A small multi-label image tagger, trained from scratch: 27.8M parameters.
Rows from block 2 of a small multi-label image tagger, named by matrix and row number. Rows with one number within an expert belong to one neuron, the router's apart. Each number is 500 + 40 x the weight over its row's rms, rounded and kept within 0 to 999. All counts start at 0. Numbers have three digits each.
Before each expert's rows are labels from the 100 images, of 14848, where the router gives the expert most weight on average: "responds to" is what is common among them. Only what is clearly more common there than usual is listed. The data: Sentinel-2 satellite tiles (TerraMesh).
# router: slot weights (model.blocks.2.mlp.router.weight, 64x80), inputs 0-79
# up: expert up (model.blocks.2.mlp.up, 32x80x80), inputs 0-79
# down: expert down (model.blocks.2.mlp.down, 32x80x80, transposed), outputs 0-79

# expert 0
responds to: main land cover: rangeland
router.0:520470509491472533477444493564524509561518504542483398510455485545467517432477525549480491524462506473516444556531532520482504460526512560501399422470484563491446506503519549509500553512476539520512542568485434514518501527568484408440530435
router.1:508470476534493506430455477588548554509539495582522406487449412529516507423504536559474509505492481475496479528512515500510533428565520490539430438424538529476425531546443493506521505505493525434531509546502493492530502529543458498457549480
up.0:505492550508505494529485558505530512429476470460526450555472511467455504557472481513512522486463592448453479569497555506538520508491629500407518483506377512483447483458537539516536482525508483548499529524450476486473482499561547468457463530
down.0:448525480518458492513474500548435562540530505518514519398481488525543510449472524481455505422536458527498591476509472516453580468536517468564444453452581569548525506485522438473492499496513467502504505531511537524567467444482540462566558511
up.1:493439486454464527495541491506489599434559518530494533500501412471510440426508518496512499503495439531504489435533494504492499522483479541580508468446604540531386572513506493492554440521489523519520490506523467524551433482488504480572493518
down.1:550541455532508397538463512502519450518487549443496486517556565586553500519484503512540486451511505507524444518529511481446473569506500457534419506489462493539515441476533508522398530514466545475422448472542442468503522491507522485425560477
up.2:480483501489440534444510449600555569416546561518571497511482465538551475432457555545532517497520478486537444484501493509511490514508482511541506467429551538498407529480472522504558502519483451505498518533478502499499411476554480447542577471
down.2:511499490502525457515519452506478485548489620477488449536534556567541492477530551532559471413520490496553433578480513483521520565505563447542434436465462498512532451484535490468404527492495544538466474454511484516520554484518502539445525509
up.3:553532468549457452539441503469474573477435483485516483487468485541551467511489550520543510414538504516470556574488514465505518499471563441528598479479433467505504461366508508501533492430489562475449453528522525499494528526497533505512540498
down.3:434534485488480491519560578526485556539531527490483486464431433506504552495425468462579475494444528433498564450546447517573509484497504550439408465450520548487523520539508528496524529557447524495554533491458526530540474435523487482502457511
up.4:471494462533470478489475425478511458577476475539489515496561462536562426410540469515518489461607496547509485534505481512501519445533507453508513512532539510529570494480524512451512464446545482461444499575486553505470580505478458509573564553
down.4:465520459551444520510479566561516541502519517516521436505437495530478540468436548499489458515399573417526597485545487487529525479433510559450439472482476495537504486545528509531443491521454571493506477457487500467497531405491484495467538491
up.5:535502408561545470499445461488483530468480434515464478509484468542538523560512532539496509421487532460446550544503582505506511455512572472514473497508400495509538412468459489519489541516489569436519514531524546498466591526533447547489502488
down.5:441486532514439492550514526551484583482536581460540489433483447490475478453488514427574453456455516501537580459541392500526541503441483504484419490485534522524575532517532513462486502486482519510467504493517474501530528438483428489507550531
up.6:493496509517488459511471500527505495533394458494493484473504497572517512451526457486529549456482540494546511580615450475487548548548553482544462540527499493473555511502462477415471498429504529464528486454541514487527577383465524481508470521
down.6:512490472477530564541527499505576489445460475539476523546482528468511484462503511505497475506456568488480519535557561444584439507470511544472542596553496478477432485460524499542503440549543490454537447524447513481443501565510540521439428571
up.7:488466554426493533487546480527499527445541495504527546432481447488529475461423474471499516549560460585524500418544533519494491502509418545547510462459599548525441604515522513479486473503506494498475505484471423542519448512463544485522512526
down.7:571577474581473426500450520466524496543473551458481504509556563571547442499518526537535508455505516490526402545479553450443496549509548440524486503526470497555534416499491490463454520520515472560421483474478487436513519505488507481458525502

# expert 7
responds to: water; flooded vegetation; main land cover: flooded vegetation
router.14:544509511468569592570520444431534477512543478482507451498546567531498461495525524497492487492529475535588526526467530531523541456466508554466484464498445476453538446468592460446425524519515537534496479470472462547476561537446459555448490499
router.15:529480476491559598582457452483513466524505482551509454481544567531515475464550506518503487490470470511582533543501538519527505437483500558502396466505449499484553442488542493485384509506520528519445483503473453517472539541481437557446513472
up.4:470500470556480503483495520506545421529488475521534546445590519515495540528443521490515505544471565493530484556531479444512509524447468488502491506493438602521495457558589555443453503496475466475417482542480473511392541460515429503499500512
down.4:506452513485555438457520431427472515480472419513492557580525429561498513574505501502529491490520480476463510445541476473536469586526508484532464492560500529420436485520481517439541524465459498488523506410470456555475536482507520539574506516
up.5:456483431489501546585602496442456538498532487525449558488469474527458535446452497385483489471437500462498548466506493527533473565490445522475548479446494533512493594535535490490435485529410515512536511537444497524511536499509499500533499480
down.5:503481428512527499518448451493509525547504547534458421468511554506519468499521516587503475486461471529488518552452523519473504485551534503518438458479557449542555455520450510540430517486586529440472493485564521490521531515510456582427603509
up.6:460559441478485515427462583562519526482517498496478499554470471498523481472412528532514469528449523429502460469532391512557502512485511497463450483465496596498467474525466527499526521526449515496546530532520492488555456447498554395534508449
down.6:471498484454505536503605489518441568514553524565512491565413459502456487537422522465577439504443483402512545465497465506542552499492529495479449427467510561472482488524455511557552503551454531534535511515477521546519520509521474530496482513
up.7:464537407508491497458478522482503473528491465561480573429459442501588499516503564465499495520521458489408556515455524502499537531475430410581574498523507595558446500506476519502515471512507477495454529510479569493519500538523508507546518472
down.7:447524472439533520474476519510486488556509538466455490477476560497494514456484431511492526456481484479510415532485514523510515502586520554504448471481529487477452560507522578531463542530433509535544539540552438525609490492547594425520507450
up.8:522458520480469477509552525476464581520491499478495522499534517505444439507461496415512429529523479499524495355547448496513507520470527513493539456424530503522498592498523506507525521458463536480478500598492446472529509517557587455555473490
down.8:559553419512546524495514546499473516507495465475467516587500488496495486579483552549465462499512462493485503482453576460507454546473561510525506537525387462485428428443474472571465528551467521442470495548523501487468475566503494519441463466
up.9:429487499486487465516504497488481500474507511541539600406532541563509491522432551485470531534565471576453508456538487508468503489486456533513494473517558495487482587530439441423557502456550440484527460493447490505471462502455560491570512547
down.9:584583460519506506485464556477526465519500551435426448560509524454502493537496501523505491512474511452501424500463530521438447464495557448481498519487458425525549437491473510569483554561502519540469540521529549489478469548537470491388520479
up.10:497496473497496517373439500516491479478479461515510453511500465568536551503509500578505498533453583389445468509570529485559529514503539489504490517581485533472435431512440491557505538526427555448469510447492481490488495537500490531486487469
down.10:497491546522457425566540518455511539535485611483531493412527476518460488484530440406488502481507470545534492471483450528484511493468459485488469469470508506520580523517564479417516529466506451528496547469550465491546499439553413480562488527
up.11:482509476453497493572564482503502538537544511474509578559467532502467432471436554375470469496508460511528547434483554506464493492503468532503578489452532482483547599479552452505458524545500466515521500535435487512510492527471584464470523502
down.11:562517461577504543478423492504556475469453525487499493474558567484513460528552556536456496505509485536531450550459555463421533468501511461555503518484526464530499438451523514516432514526558522445450457554514492444454536519486510555435591504

# expert 2
responds to: snow or ice; main land cover: snow or ice
router.4:495414534519482501481509457537560522472512488579487458428456467442539558481515475566548514495538523454497531495550504487549455425575489485456418485476543478482454497566475468529519468472538525422538475537504522508476477541524433550452497572
router.5:486509502489519465569464529496592510484548539562501534469499545486474514482457469497428447526473520514545427591574528491535513494513510519518467480422493531595406496507565490514537438467442511465509455562523525485483496525477440462464465541
up.0:529517552486481448431429536484543484547473485502500524533573451476553450465494504450502551500513555481598453420524513495499496501483417412438566480471542517544508533539519532435518485491513498485466516510426584504535489474450545492461490513
down.0:501460472460540502434509399443507507459476466536482504560527505510528478506537512561527538517525457485489450525510570479585475548601526527528496488492551445419412504456437500550538472479468541455521489467526480497510478535536531532548430467
up.1:599508491532528449549491537487524526431511490459498600536471523469486509550507474453487451513474479538518493429484547445481550531455519466478566562499473547595432501464509531539493452542461468492419458538567504422499503496462491466503502497
down.1:521484502510527543510489451526486495509490487530499493480515576525532414445525487542454478413518489517553479598424564512489567516517556488550540509430517506408476504403586448474484491466572482489544453500536494497494515509480550481509468477
up.2:506517557502484427422494460497554493526479485521466486526544445500554463466550495556560480462602511499520473476504516500479439444532504453447467535591533468497540446525488464495503558549563510460458521488442538530472546465542484560442501572
down.2:454539536555446525509488595591517524506544482544521473487456482473470513435443531422441450540442560464513567481521434532513541408483495544466506519486480550528510515546506527511503449523529493468511519520449484490495478484416492456433547514
up.3:451509436520436542527546529550517558480544581534544471528480484538478494449497603506513475569473460438501491494524517465527452491482474475524494494431526485529393519502460425533508462510447506465574449541544568468478474492553475465502519515
down.3:566439520470568473507517450438479495514488575487510474565592536538403449535567485443561486518500495516547397541512526491525527545453528504493444457490513448473516469480508480468498501470464535569482473496522469514496557516540443538483450532
up.4:501537500467517422450425529483468480544519485483447472506505442492526530516466487508498535473451534512440463483550496492442481489444468498525517518599539469546480491515488528519604471560534544537464486460493450591553521515441565529408451499
down.4:491552501541420466541449602568510541491515466469514492475483569504507530458473496484359458505490518499476564508466459533445511462462518524482556501466404508486538496513558513483476504518528437481540540464507522511542488446489477445529529437
up.5:561511537462546437559544481503538515550517505492489510559449497493433483529519424432514559422548477515520448554430547467523478500515547490481514532478492521526549554448570498499528465496506409466548487473533554466525488472396496502503446518
down.5:533543494545520491463489574505467555457484502574556529483508489550446404514480585438481448516509447498577523444504468493529562486464560507528507465503527553445502457452477440501532559496485511544500485538517510509470528466600478446490565513
up.6:459514405530509557571549512536535508492554572507518528539431551503509513499478577518494423519452491461507505516453509487506489484516483489504477493403470514514445497520461456555447545523464435491561474593531566483467463506550459449487554496
down.6:583453563501528462522528460444474549473484557484558490524542524508429444521571492431529466469528506523579471524511525505517567506426558528489513483502500490442557483422568452433504461451547514551467480468532472516486545482535473531491470544
up.7:523549490550485470550520524504521508476484528485581480515491420512453432424507487442472461509578425534464494515435563538442464473536540481536477473549525527566488495514480447488494607473568501488530454492484521491498537513524520533481589557
down.7:533495494515475493538472557523469511530533417476534485547487520524442485481457575455442458478490524479541491539501511503513557480459566517506547494495381525506469520502609484521543411442451481483505488525436464466534532478438468477498425552

# expert 6
responds to: trees; built area; crops
router.12:498450519449508568500557457490500575479583506514493439469521502427455555537499469556495495542423498481504479528424512549516530430475512576480522422465538533466493538511535575524514497561485481500561527503549440546527497547469445525507469460
router.13:552533462528485580526492507571563491495450607502494461484548481430483477494500488475502483494425522481543421612484499493472562499491540510524482555440491539529402500457478471545506474520482485483524443450526477425517514519516486502435518488
up.0:534509528535538470560524498427430578475534468519521511591508464492398469541484477506478378582461501445552490453520489505542524443525553520486506507499544501444510554453462485486533490528579448496509492518455452511493504462503488456528510518
down.0:577573503527466455505485572521529487485484513469534557476506517512543475536505534414542489502554488520539529472452495476426477504458508348474527544514476484541573458483536435478497528515512474556453505479510567448475456429491491497481538500
up.1:523528547485449501520470553530530499491478491424488434436502482494544530503465486516523601533505518556427529553488578494491475499460492465497546499396476531549447477526485520559513415502434560473498489486578517492523510516455429440472462489
down.1:472517500473448549543500459543537445531530575467498462545428577508574516410513503568504514435488532453513452559535480481532465512516525500477434490449449505525441509489553529554452468470498527525489458527552481514556491566479565462434493512
up.2:499503529471458506527513492507516433533465495494470516427477463472492516408580423401496556439573520565424542529503493510462504557528452481469469531608502451516489519516518518447518522427540515520506501475522529486535552475436512518463483491
down.2:469552412462514463511521559478504473505525498582513520564478526562525491471399555533490499487406479458479434479508501482522467519495526517520513484483561583551441495481463465488524493488520484507567456449517506570503461532541605441483494495
up.3:533532540517415487451471604511552425525487465411488453532529512513533542513477474495539551566493552503428455491505553517532438485489537471421537544422541478546504470569485499534491501513457553509513519493537522468547500489448448472466462481
down.3:448480526465453565491516469533484431554556544455447452504436530462521540431498473523467545475486482477485428539479468537529469482532508518488460474449477489520446538537538544568514431484505512581500512517558485504573463547518590455539465442
up.4:588545534570446431518470552467526460473462491442512452547548501504537526594524471521513529566501568477467543507516553490506516491425520429472543497422510465541465450509525493525450485422431553525451520503520538457517517514500464512475474497
down.4:460445512466483556476444464495471532499488394509500470445466445498542551467558481484458523498538481552440564499504518485583517531583499564512476503463535558474420522497500504535513450473503496401583526505537478507514519556472515520570497476
up.5:414445521516509506479530472463553418535460466495477531456523491561505500510481466466568491490492571436454536511536450483526475545566513496522422482559477503516532481553564565474499450448494521481483498537494448493482523409597522556526493547
down.5:483518420508561534469510520507499562535499449552527538544482477497474521529481527537426474530412474515460574516460515494510495491448477544538551474518560528435444471466443488505464477534545486389571489451539469508429516523524466567530544509
up.6:501529508466497545560543477504509492461484577461519481449540556473614476481533507543561510496524553579525469524506523503454453451458437509511478514426463487527480471429526472531498549555595511532430483496476552515455481536541446485443504525
down.6:482459563494496479589543478546508559471501485494557507522490546518453480507549512473459507441535532523558578515501536482544480439465551538488498493494528513412547479441615485495465500490513491388545448500496492516439522519495475529460479576
up.7:522496473521504504450470483502490555460516424426497447574494474462545545589501503624487439497467504484471533569500566537537508473460592503433558513454496528493503452455461508548443497525458520523501548483493501528495498572485452502519470523
down.7:492530561529435494562522500573476470531517548452517536475518503528494482447528491430533480468559491505590524492511424499418509495471498400488458476431462526527575520494575448468492473484495492532460464512508543477535485397468460460498527519

# expert 5
responds to: trees; main land cover: trees; clouds
router.10:522469476454527521455474468410471493521472513467429464484437436467531476498568446484528502462486469511428437549488546509515557584483528511500494486528554508563455470493488531515522503551472550509451533454575529549549529502544554573544435473
router.11:468485509465478569497490525433529504514453484434479444431472438520486502478520517468504512488519520474422419548455552508468544552500476501504518512473538539561438530459481485537545450460510443495472490400526627495514508531547521571501535501
up.0:496427467542521465480482436446515510524470518495483494532504463473456422433501456500491473486508472544515451498568511399524481522514521551504423567485563566553504499498532548402513533525551465526420513572472441488500527524552505494540539494
down.0:475588436490510448524496580512527446507481485494497518488464577586535514486493539470518522426474502475460477512489546468499474534496511387563560533492527577514443480468538440497452509516487461505517432410477496517513456485494587512491482507
up.1:479551492477509466598499519494513450521503565440456503516499561471475523502532479484450557535529467509494467529439506493499429504495479487465572601424480464536561538500482438527501518583505429457521514501502559478515418485534500405499473515
down.1:520528533541491484453501550541481555453503426501531515549546488504455465527478569514441477501517482475543574437466500507499508461472553511480574519540404486380544464433535438486511530558505459466520515477480525483439469501503427443514496497
up.2:505631500542435512468479573529529465431468494557518522468570540562518467541454592504571509522484522497498503493536498452472527455489515433511558475473491506458486479464478483475481472485503556516488456483458528456461534420521540437464538546
down.2:554452562468497473526534446488470559500509482479465479567495511473438505498574489452475437544525496493541543480506457544533519460487531568449513511509428468396559515515532526492560549528443519464547535527479447515509491501451401484509420502
up.3:472497540495499503509517484489543478436421506537475491480557520516518498525546521550618511558524591482544461489612482434547505420544554493464527538485490446496504483441485449505518468493544520424492499536466496447423504487509479507505475558
down.3:486475512490436530517494499550449573550564531479465461475469515472503526416535538530391469512434448515468582530433488552444529453454507555479496462488488486532529492541473530530526503506547492488542520430551557538546494564503436523540506472
up.4:480555488491500495583512496491535445513510541415473502528515528483538496519519473504487569491477510478514509548460503504534403536507545514450496601447456469516569522483508459536493526584493444444497551487472573502500390460549479426491465516
down.4:504510575478472488468518515592456579492536430458549528557521470486463470484522560460431495467547468496540604448472460499501488469490528509485548525515416494378560485453554450496502528535521467481536508476516516483480486485476461449511493518
up.5:514439455504538470505519447496525542505501513586485456529486475539519422445488454504528474472493490517524481542593479417530535524554534543542453500503547606553511491468538522435566505491558495498473469516442429529453518499565505474517554549
down.5:505607430504505449516464605509511411524492477520494543516461599533562553498484512519455511486516472490434481526454576472471447545519480415545562539490485514528428486479528511521452502513495489499518463458493518508512443526497573505482471480
up.6:497483473487509463471492488493507487576444563558480513511490469532470461495447481492597479487488527458541412508574483425496522538516545504500411525478515561631496494533508511431519541532461503470416510511467471470478521437552515503519537485
down.6:467544430494548418530491503404515450487497479500519570495514605574501485517502474500472532485476492507432441515512568454490465576491513478569532555546551471519456520485550494483422498466500460551512443488502484493507464506496582466513442483
up.7:473547524502463458540484560494515458596487612508473519429522531453508512499512485459458526594534483534491490500480478516420477463453413489482555560436510468557522539577485453473498538502519483478511473546522581491453483490479446484514493472
down.7:562505536521558467473493550502514515418474415532523523530531497516475487555497529501434491547533529490469544446514533469546483444514566522444564548555410477425477449480505451499550498520496479423524504528454491484445504565481450483465432538

# expert 17
responds to: crops; trees; main land cover: crops; built area
router.34:487513522474497539491540550474465473481517480540517577429507494452456520484459477380493488571517479574433529471492553535512550434487425539459561482456553478455464581545483511477486510517461500512530547447532442490530514486436512542500447506
router.35:437539496477491551460486587486487482521495459522476529451481479466498556504476503433476534560447487561438518492443537541474523428455385517457516490434522466517481555582428497493533543563502480509545538433540508490514475511492463547504449487
up.0:491541537513412420514470476541520473419459528476495438534578548510531503548625455505519581466536502510503526519550538521476499475573545516452494534519488406465510500501498477463464539468505534520531514506487500435518487475483431462467511452
down.0:479545540493487494568473536461437498495473497515544503460445556535530529497546489494497522465553507498507518536511481471556541494392492371504486505452540568542493509468545475464520517457438519458513452453579591521498546525493499516543424488
up.1:463525515521464412433459567428489430508498465514455470514543494505499500539505503490520465562516512514463462547542451526494591487546460473505518500483502451565444531537404560464555485466445481596482511517485569503558520503481490464456498464
down.1:575486541502508438522514492527486482491517441566468443444403457481549468453540455562526482497487532548508487547525548511541499448529550546477572533513498520536533500507481518526534479519570515516475524501471464535583485638503550531475466510
up.2:461545423514462503421390516555501490493490482478485539535536507495591436499497516496495471453489467556488523498503478508532455540447506505594417541569497513563523503474520547488513529528541461538455512517498526462457480501558546446526592489
down.2:506442497463540486535532421500456547537530531511490457558459476498437471455530493465484461433461472456539517511495518501571524558501557574508448455509544488413489483459515547519457489526487556490580460446540410542537568515505528540476506534
up.3:491498526506499494506517612485518555467511506498568470445510504503476535567442570466470530612476476535465517503500529522450462425481513518552530479428511540535517516572476443515526408469554500430522478477546480500470496483421468474479484538
down.3:509545509506427524485493516583548446549544594470466498452497521482503536420498505481525478526531471480481448511469455534440454488569450407521474500462500501555497489558512493527429493510500524500465538530520457439556521438465530454412542461
up.4:499602439478443542438483523613538512508515572559502521525553478508519470465473514498498482539492482510595474476466485497475492474510493484567482549409514583502521459466538511491500508530503503463465526482491511409458492480459487449520580449
down.4:474444523416523531504566486471431513492545457540517489511404477465498518460491461494511483485480481486484533496495443551598478525452474547477535449510508539454454498508461572521567491508500464529562517436486475597529512574539507543554439515
up.5:490494399531529548505527513488473501540520508535456506539460477476461537498510540461501380554469496455497508521495462482529537501482469475473503519375489556490449431521498511551450534506421573475510530525532516506483610476495436549494489485
down.5:455482491488493490479492523450583502399498467484552546440490460573569475527459521515557546516494511515462470452527505461522483500516488511506505490526551537594514537522455449474556433413530449538455456509443509498454422507523540490548540550
up.6:483559445522462477444421473547485466519482505516489511465485530475597450505557462550477478481536456562453483577472513519551533475512514473577532511590557522535449498453481540518503515487559436523503514518506596496512481532505534499508592459
down.6:568475513507529459471488433530458590504483483493489471539495446522466436486589514502468436470512443528562551477508511474506543524456541570532471481512482457390512472422527545482485537522508545498517480452558467493529583495543461529510559525
up.7:591465531486487499525528394517512551493526517469511418512487527457512489496582445476532548413554450524526473505492528473522495559510570514505499466523521563454538490432622512522453459495533485470511483448465464496550500544453524513513526490
down.7:542593513490534453484505595524499513522482526560517542540495476562429469508442478395494490526442508464541452412498516461563534521499504520492535503442546575484470508469521514508485499524409512584523486503521454483504514458515519427455501509

# expert 28
responds to: main land cover: water
router.56:566478428526571561514415523448502482475512546507448481470474515522512478483532487549481465479519485542563397539490475475508581549461481473565501489497438542550441432447514538512502504476474532535463505523550516516521550558435461457541516457
router.57:507516421464575508447449478540493507497568546554505497539446459526492561497455535573441495457526444505506508513449507536499498505489485557534478494507488598459527443472479467458496560528448430452544539428555514537516509519461457476529543430
up.0:531484516564564450494525479441466515463542478541483544582498490490473532572480530573497437504522518472533440524524492475501518482487562534450498518586378508513524426491447455495484536498485524507521504574461498524444534508436447481457463544
down.0:506563538523438454532455569553526501515442540451496519415475462481521445479519459419510539474523482551517531437514414514413477547513449457538495539501511473565509520468535493480498526510527503488448496479610528442521483463539507504507572489
up.1:512530505473464503424491500521522480470497503553452512489518487487548494535478492516568511501445512451512479608509487498505520511531567513464444518478442531522503497530500561437658492495522458463512522481456554500452455385528448451518482476
down.1:543542526501487424555518541547476551516499527463550552527468521525486512474497496432488492471568499481560613377538429483510454521472457475478484532528503515496477499491576493486447536520410512509528456479537406495522510462499519503465531529
up.2:483522486494531549555530486526482521525534537446415516520487538428478465458521526531477445504449480537537490558462467491425535479513530558533555563469447444460524468431479461533501498570539465488525492579540486497455504449546465415443452540
down.2:421508530526450453490476449515512510435459431519555507465513475532557456444538495548505514457540502554458533467554514469530483524475479494529557537620508533444494502437524470428540482495585430513505463451450528480473464523507542500559519524
up.3:540499521491527480552552514419522533492567497478524535532495486512468521572466533477508491518538512469483526434533552495477503604487426523496532509530456519568451478524526467512378449487403524551511475516562485521526504448454451539443470503
down.3:505495493528487499508453489490499484555462569464473440402529536492548504495551469481551528465477510565514432537442474517421538522571471437555485482449516459578534514503481517500478519467588521506417476485551494465523527459518543513471597497
up.4:543540501560508536562528474533512535487489527497448496551471469476533444485542506545496479478495484513535470494461502437359507533536529477567484590475494465521488452430492455543454512557549497500463458455538483469521487395552544482462534527
down.4:453532497465466452478484525465530474485489418569541563435467536570554497457471487551504517517543474526455496507538543476535509462514465488520559536540551568548464539497501452406562519472568408498501509514417534529488456522499519452539478499
up.5:485486526484517523556496519485496532484490511467468473464449539447429494505551372473502515499499498468435441511493511509622480469516563504439476502471552472502508550476472492588485459515509504448530514594533544496535478527583560479508448530
down.5:429518510501497532503525525551467547467544533509543513511518542532519396442445564537482488452472463492589528503465479487517468444444565514502501473526496562469552508429533438475558509543584439532500492491461542528439459521535499460462528546
up.6:430480555507445500484548531458486464509471527506511516459539465478485541466522538425539489558503516525470531451551452500464507473529388499478435498448530404494469535589463542504508513438485582552500510521522482482503564448506504542428511537
down.6:514530551479473486494533506503533506441482393493507527550505505501495494493503497578451510538528503506504515476533502507521461492471499573467571556550405514411499517474524451450592548559484448502510548522433531486461444549507505437570440501
up.7:511496524471491453529502570493469521550539497363547509510477461497470523530433505492476523469448524436482536427542495512521381529428483504431534492510476496517576495518520498516461502540410475555510511529517470517532479469540511453452490562
down.7:498508535517473520518472517515448493565506532500470460419496545437518496461516461547457533466485451533507490530383490557394510429535493500464513477479467510514586533512493506499518589547594493514489519484531502532520456577556483494522529443

# expert 10
responds to: snow or ice; main land cover: snow or ice
router.20:489564533485492555444506503582568453504457488499444428533513518531570563516545521531529553505493524427488543497478500506477551498570540438547490551512465546451499442459481483548501522485513493463522504440507527425496511437517484536518512384
router.21:530543452589511566476486491546517527484450506537441481485485518505533518530496511572469492534450447476431493517517484449416557485563546500579459560489468482456480442501415482565519536542544526436515504456545523448470491503560491515544502451
up.0:489446507485537506531570456489478580510556473522558540528451437510545520442461556475487488485534447552529539430506498488423487550468434475579488488485520528545533521489513508469521478419563443510514426461504522539478443494456531562556514534
down.0:519519481520521487538465563451562412507454494475498475453479572503545523550458445554506584508484581536473439506511562475480461477590519497467483539454514484570488524533508530553466496476498491467435481589534493472496441570520550491468511490
up.1:538466533528539450531460497447528512458476490559478495555498465487465458561486475513554463504495581463489389514603449496560523475532549540401515522552504477494476497538493523484530493502494535508466525537410477525470551504461491478413495550
down.1:455596443501415533460499569566491457548515524495459496493511539514523519483479567524497474543467465426466538479451515521481457475440506433480444513471449503527516463516496486536463558574479490512516536466575593455510463487560455472492509448
up.2:495465496529467489529522490515520533542468468589540506442535553490477494456526577476485509540549489518537556581473476453500541481478490442550525487478504523480490510506545484507513454383506493455541411473509511427463594532409495552514456506
down.2:502471510475557460564518506427470527500484555428501500559506518565466463518526422453519494446506500481500512495540519479547461593453506559488444525584540491491487489485548519436410548507420553538491484481508467507539534483562475456545459535
up.3:502526475492431548485542564505532466586485586481477525488555524548451522531488506499515500586389565488524448488546476479486466519485514511500474523441477467497514469504493448507398512538556547494495507466525477443446480441514450450538499430
down.3:456436503459448546464535419523481539548567513504473455482492446453539531397560494516548474526480501505478484530472458532535542490512399539529507497482547535478556523563511562459497490475535502494521507434478469579540569458457452512519536490
up.4:439488456530415489519495543492485523541442488551477536406508542496469487503547563463489513552453511517502562578532430489492538526488510439542480506502483442560459501521514519506541463412499528453524394516522544443448540507527507541547512464
down.4:525457547498512472533514467480474531516510583456519488565507423530475508486533464391535485472512539494519508475534481464535477567474496528487458484477594494453538497505575541405431477496478563523486511455491423519548576419498507496522522519
up.5:438465515508459437496498567546491512492514478553542505456486517461431477465496533477487513484582456509601551485410486496541553499482504402506551505555479460451464511502526481510457477539470492494538482590472473459479569546454510552432507488
down.5:513484505479508459593489501489480503505503521455520536483483477568525436441492436422502455388540501537491537515560486468545531577489485535506472540500494569521524502462581526416470505501505482562459499491468468526562474450533486427574495511
up.6:515496524503492452527451495468515482506459521398498438529559497480535428509514410485477557484564506526516448532460504543441519616518521507507538565507466451500563535477516542429566479482481472570457470460543517500503458473466519456477558502
down.6:484553539514481531480564551566571523410503468514609547528480436492517455486459544460529498468511508480558523455529457469518469509534500502526567539517443542477527498454511461482528446504495438522442463488443484471449468473472557453450557554
up.7:532440463488479451522475551441488521521493481488487473538597488488473500518453561481502515556499486569528456488520485493535480489451537544518522452465575532563535537476547505446568483350554530485490443538486529524464532545448493502516443511
down.7:523494471488540497572477552453527431521479516520497462493470570491456543512465388468485506568482515492435505476534529511545504473535510487443443523509468464514441533560439492554490497494424520512517512583502429527543496581513550511477409507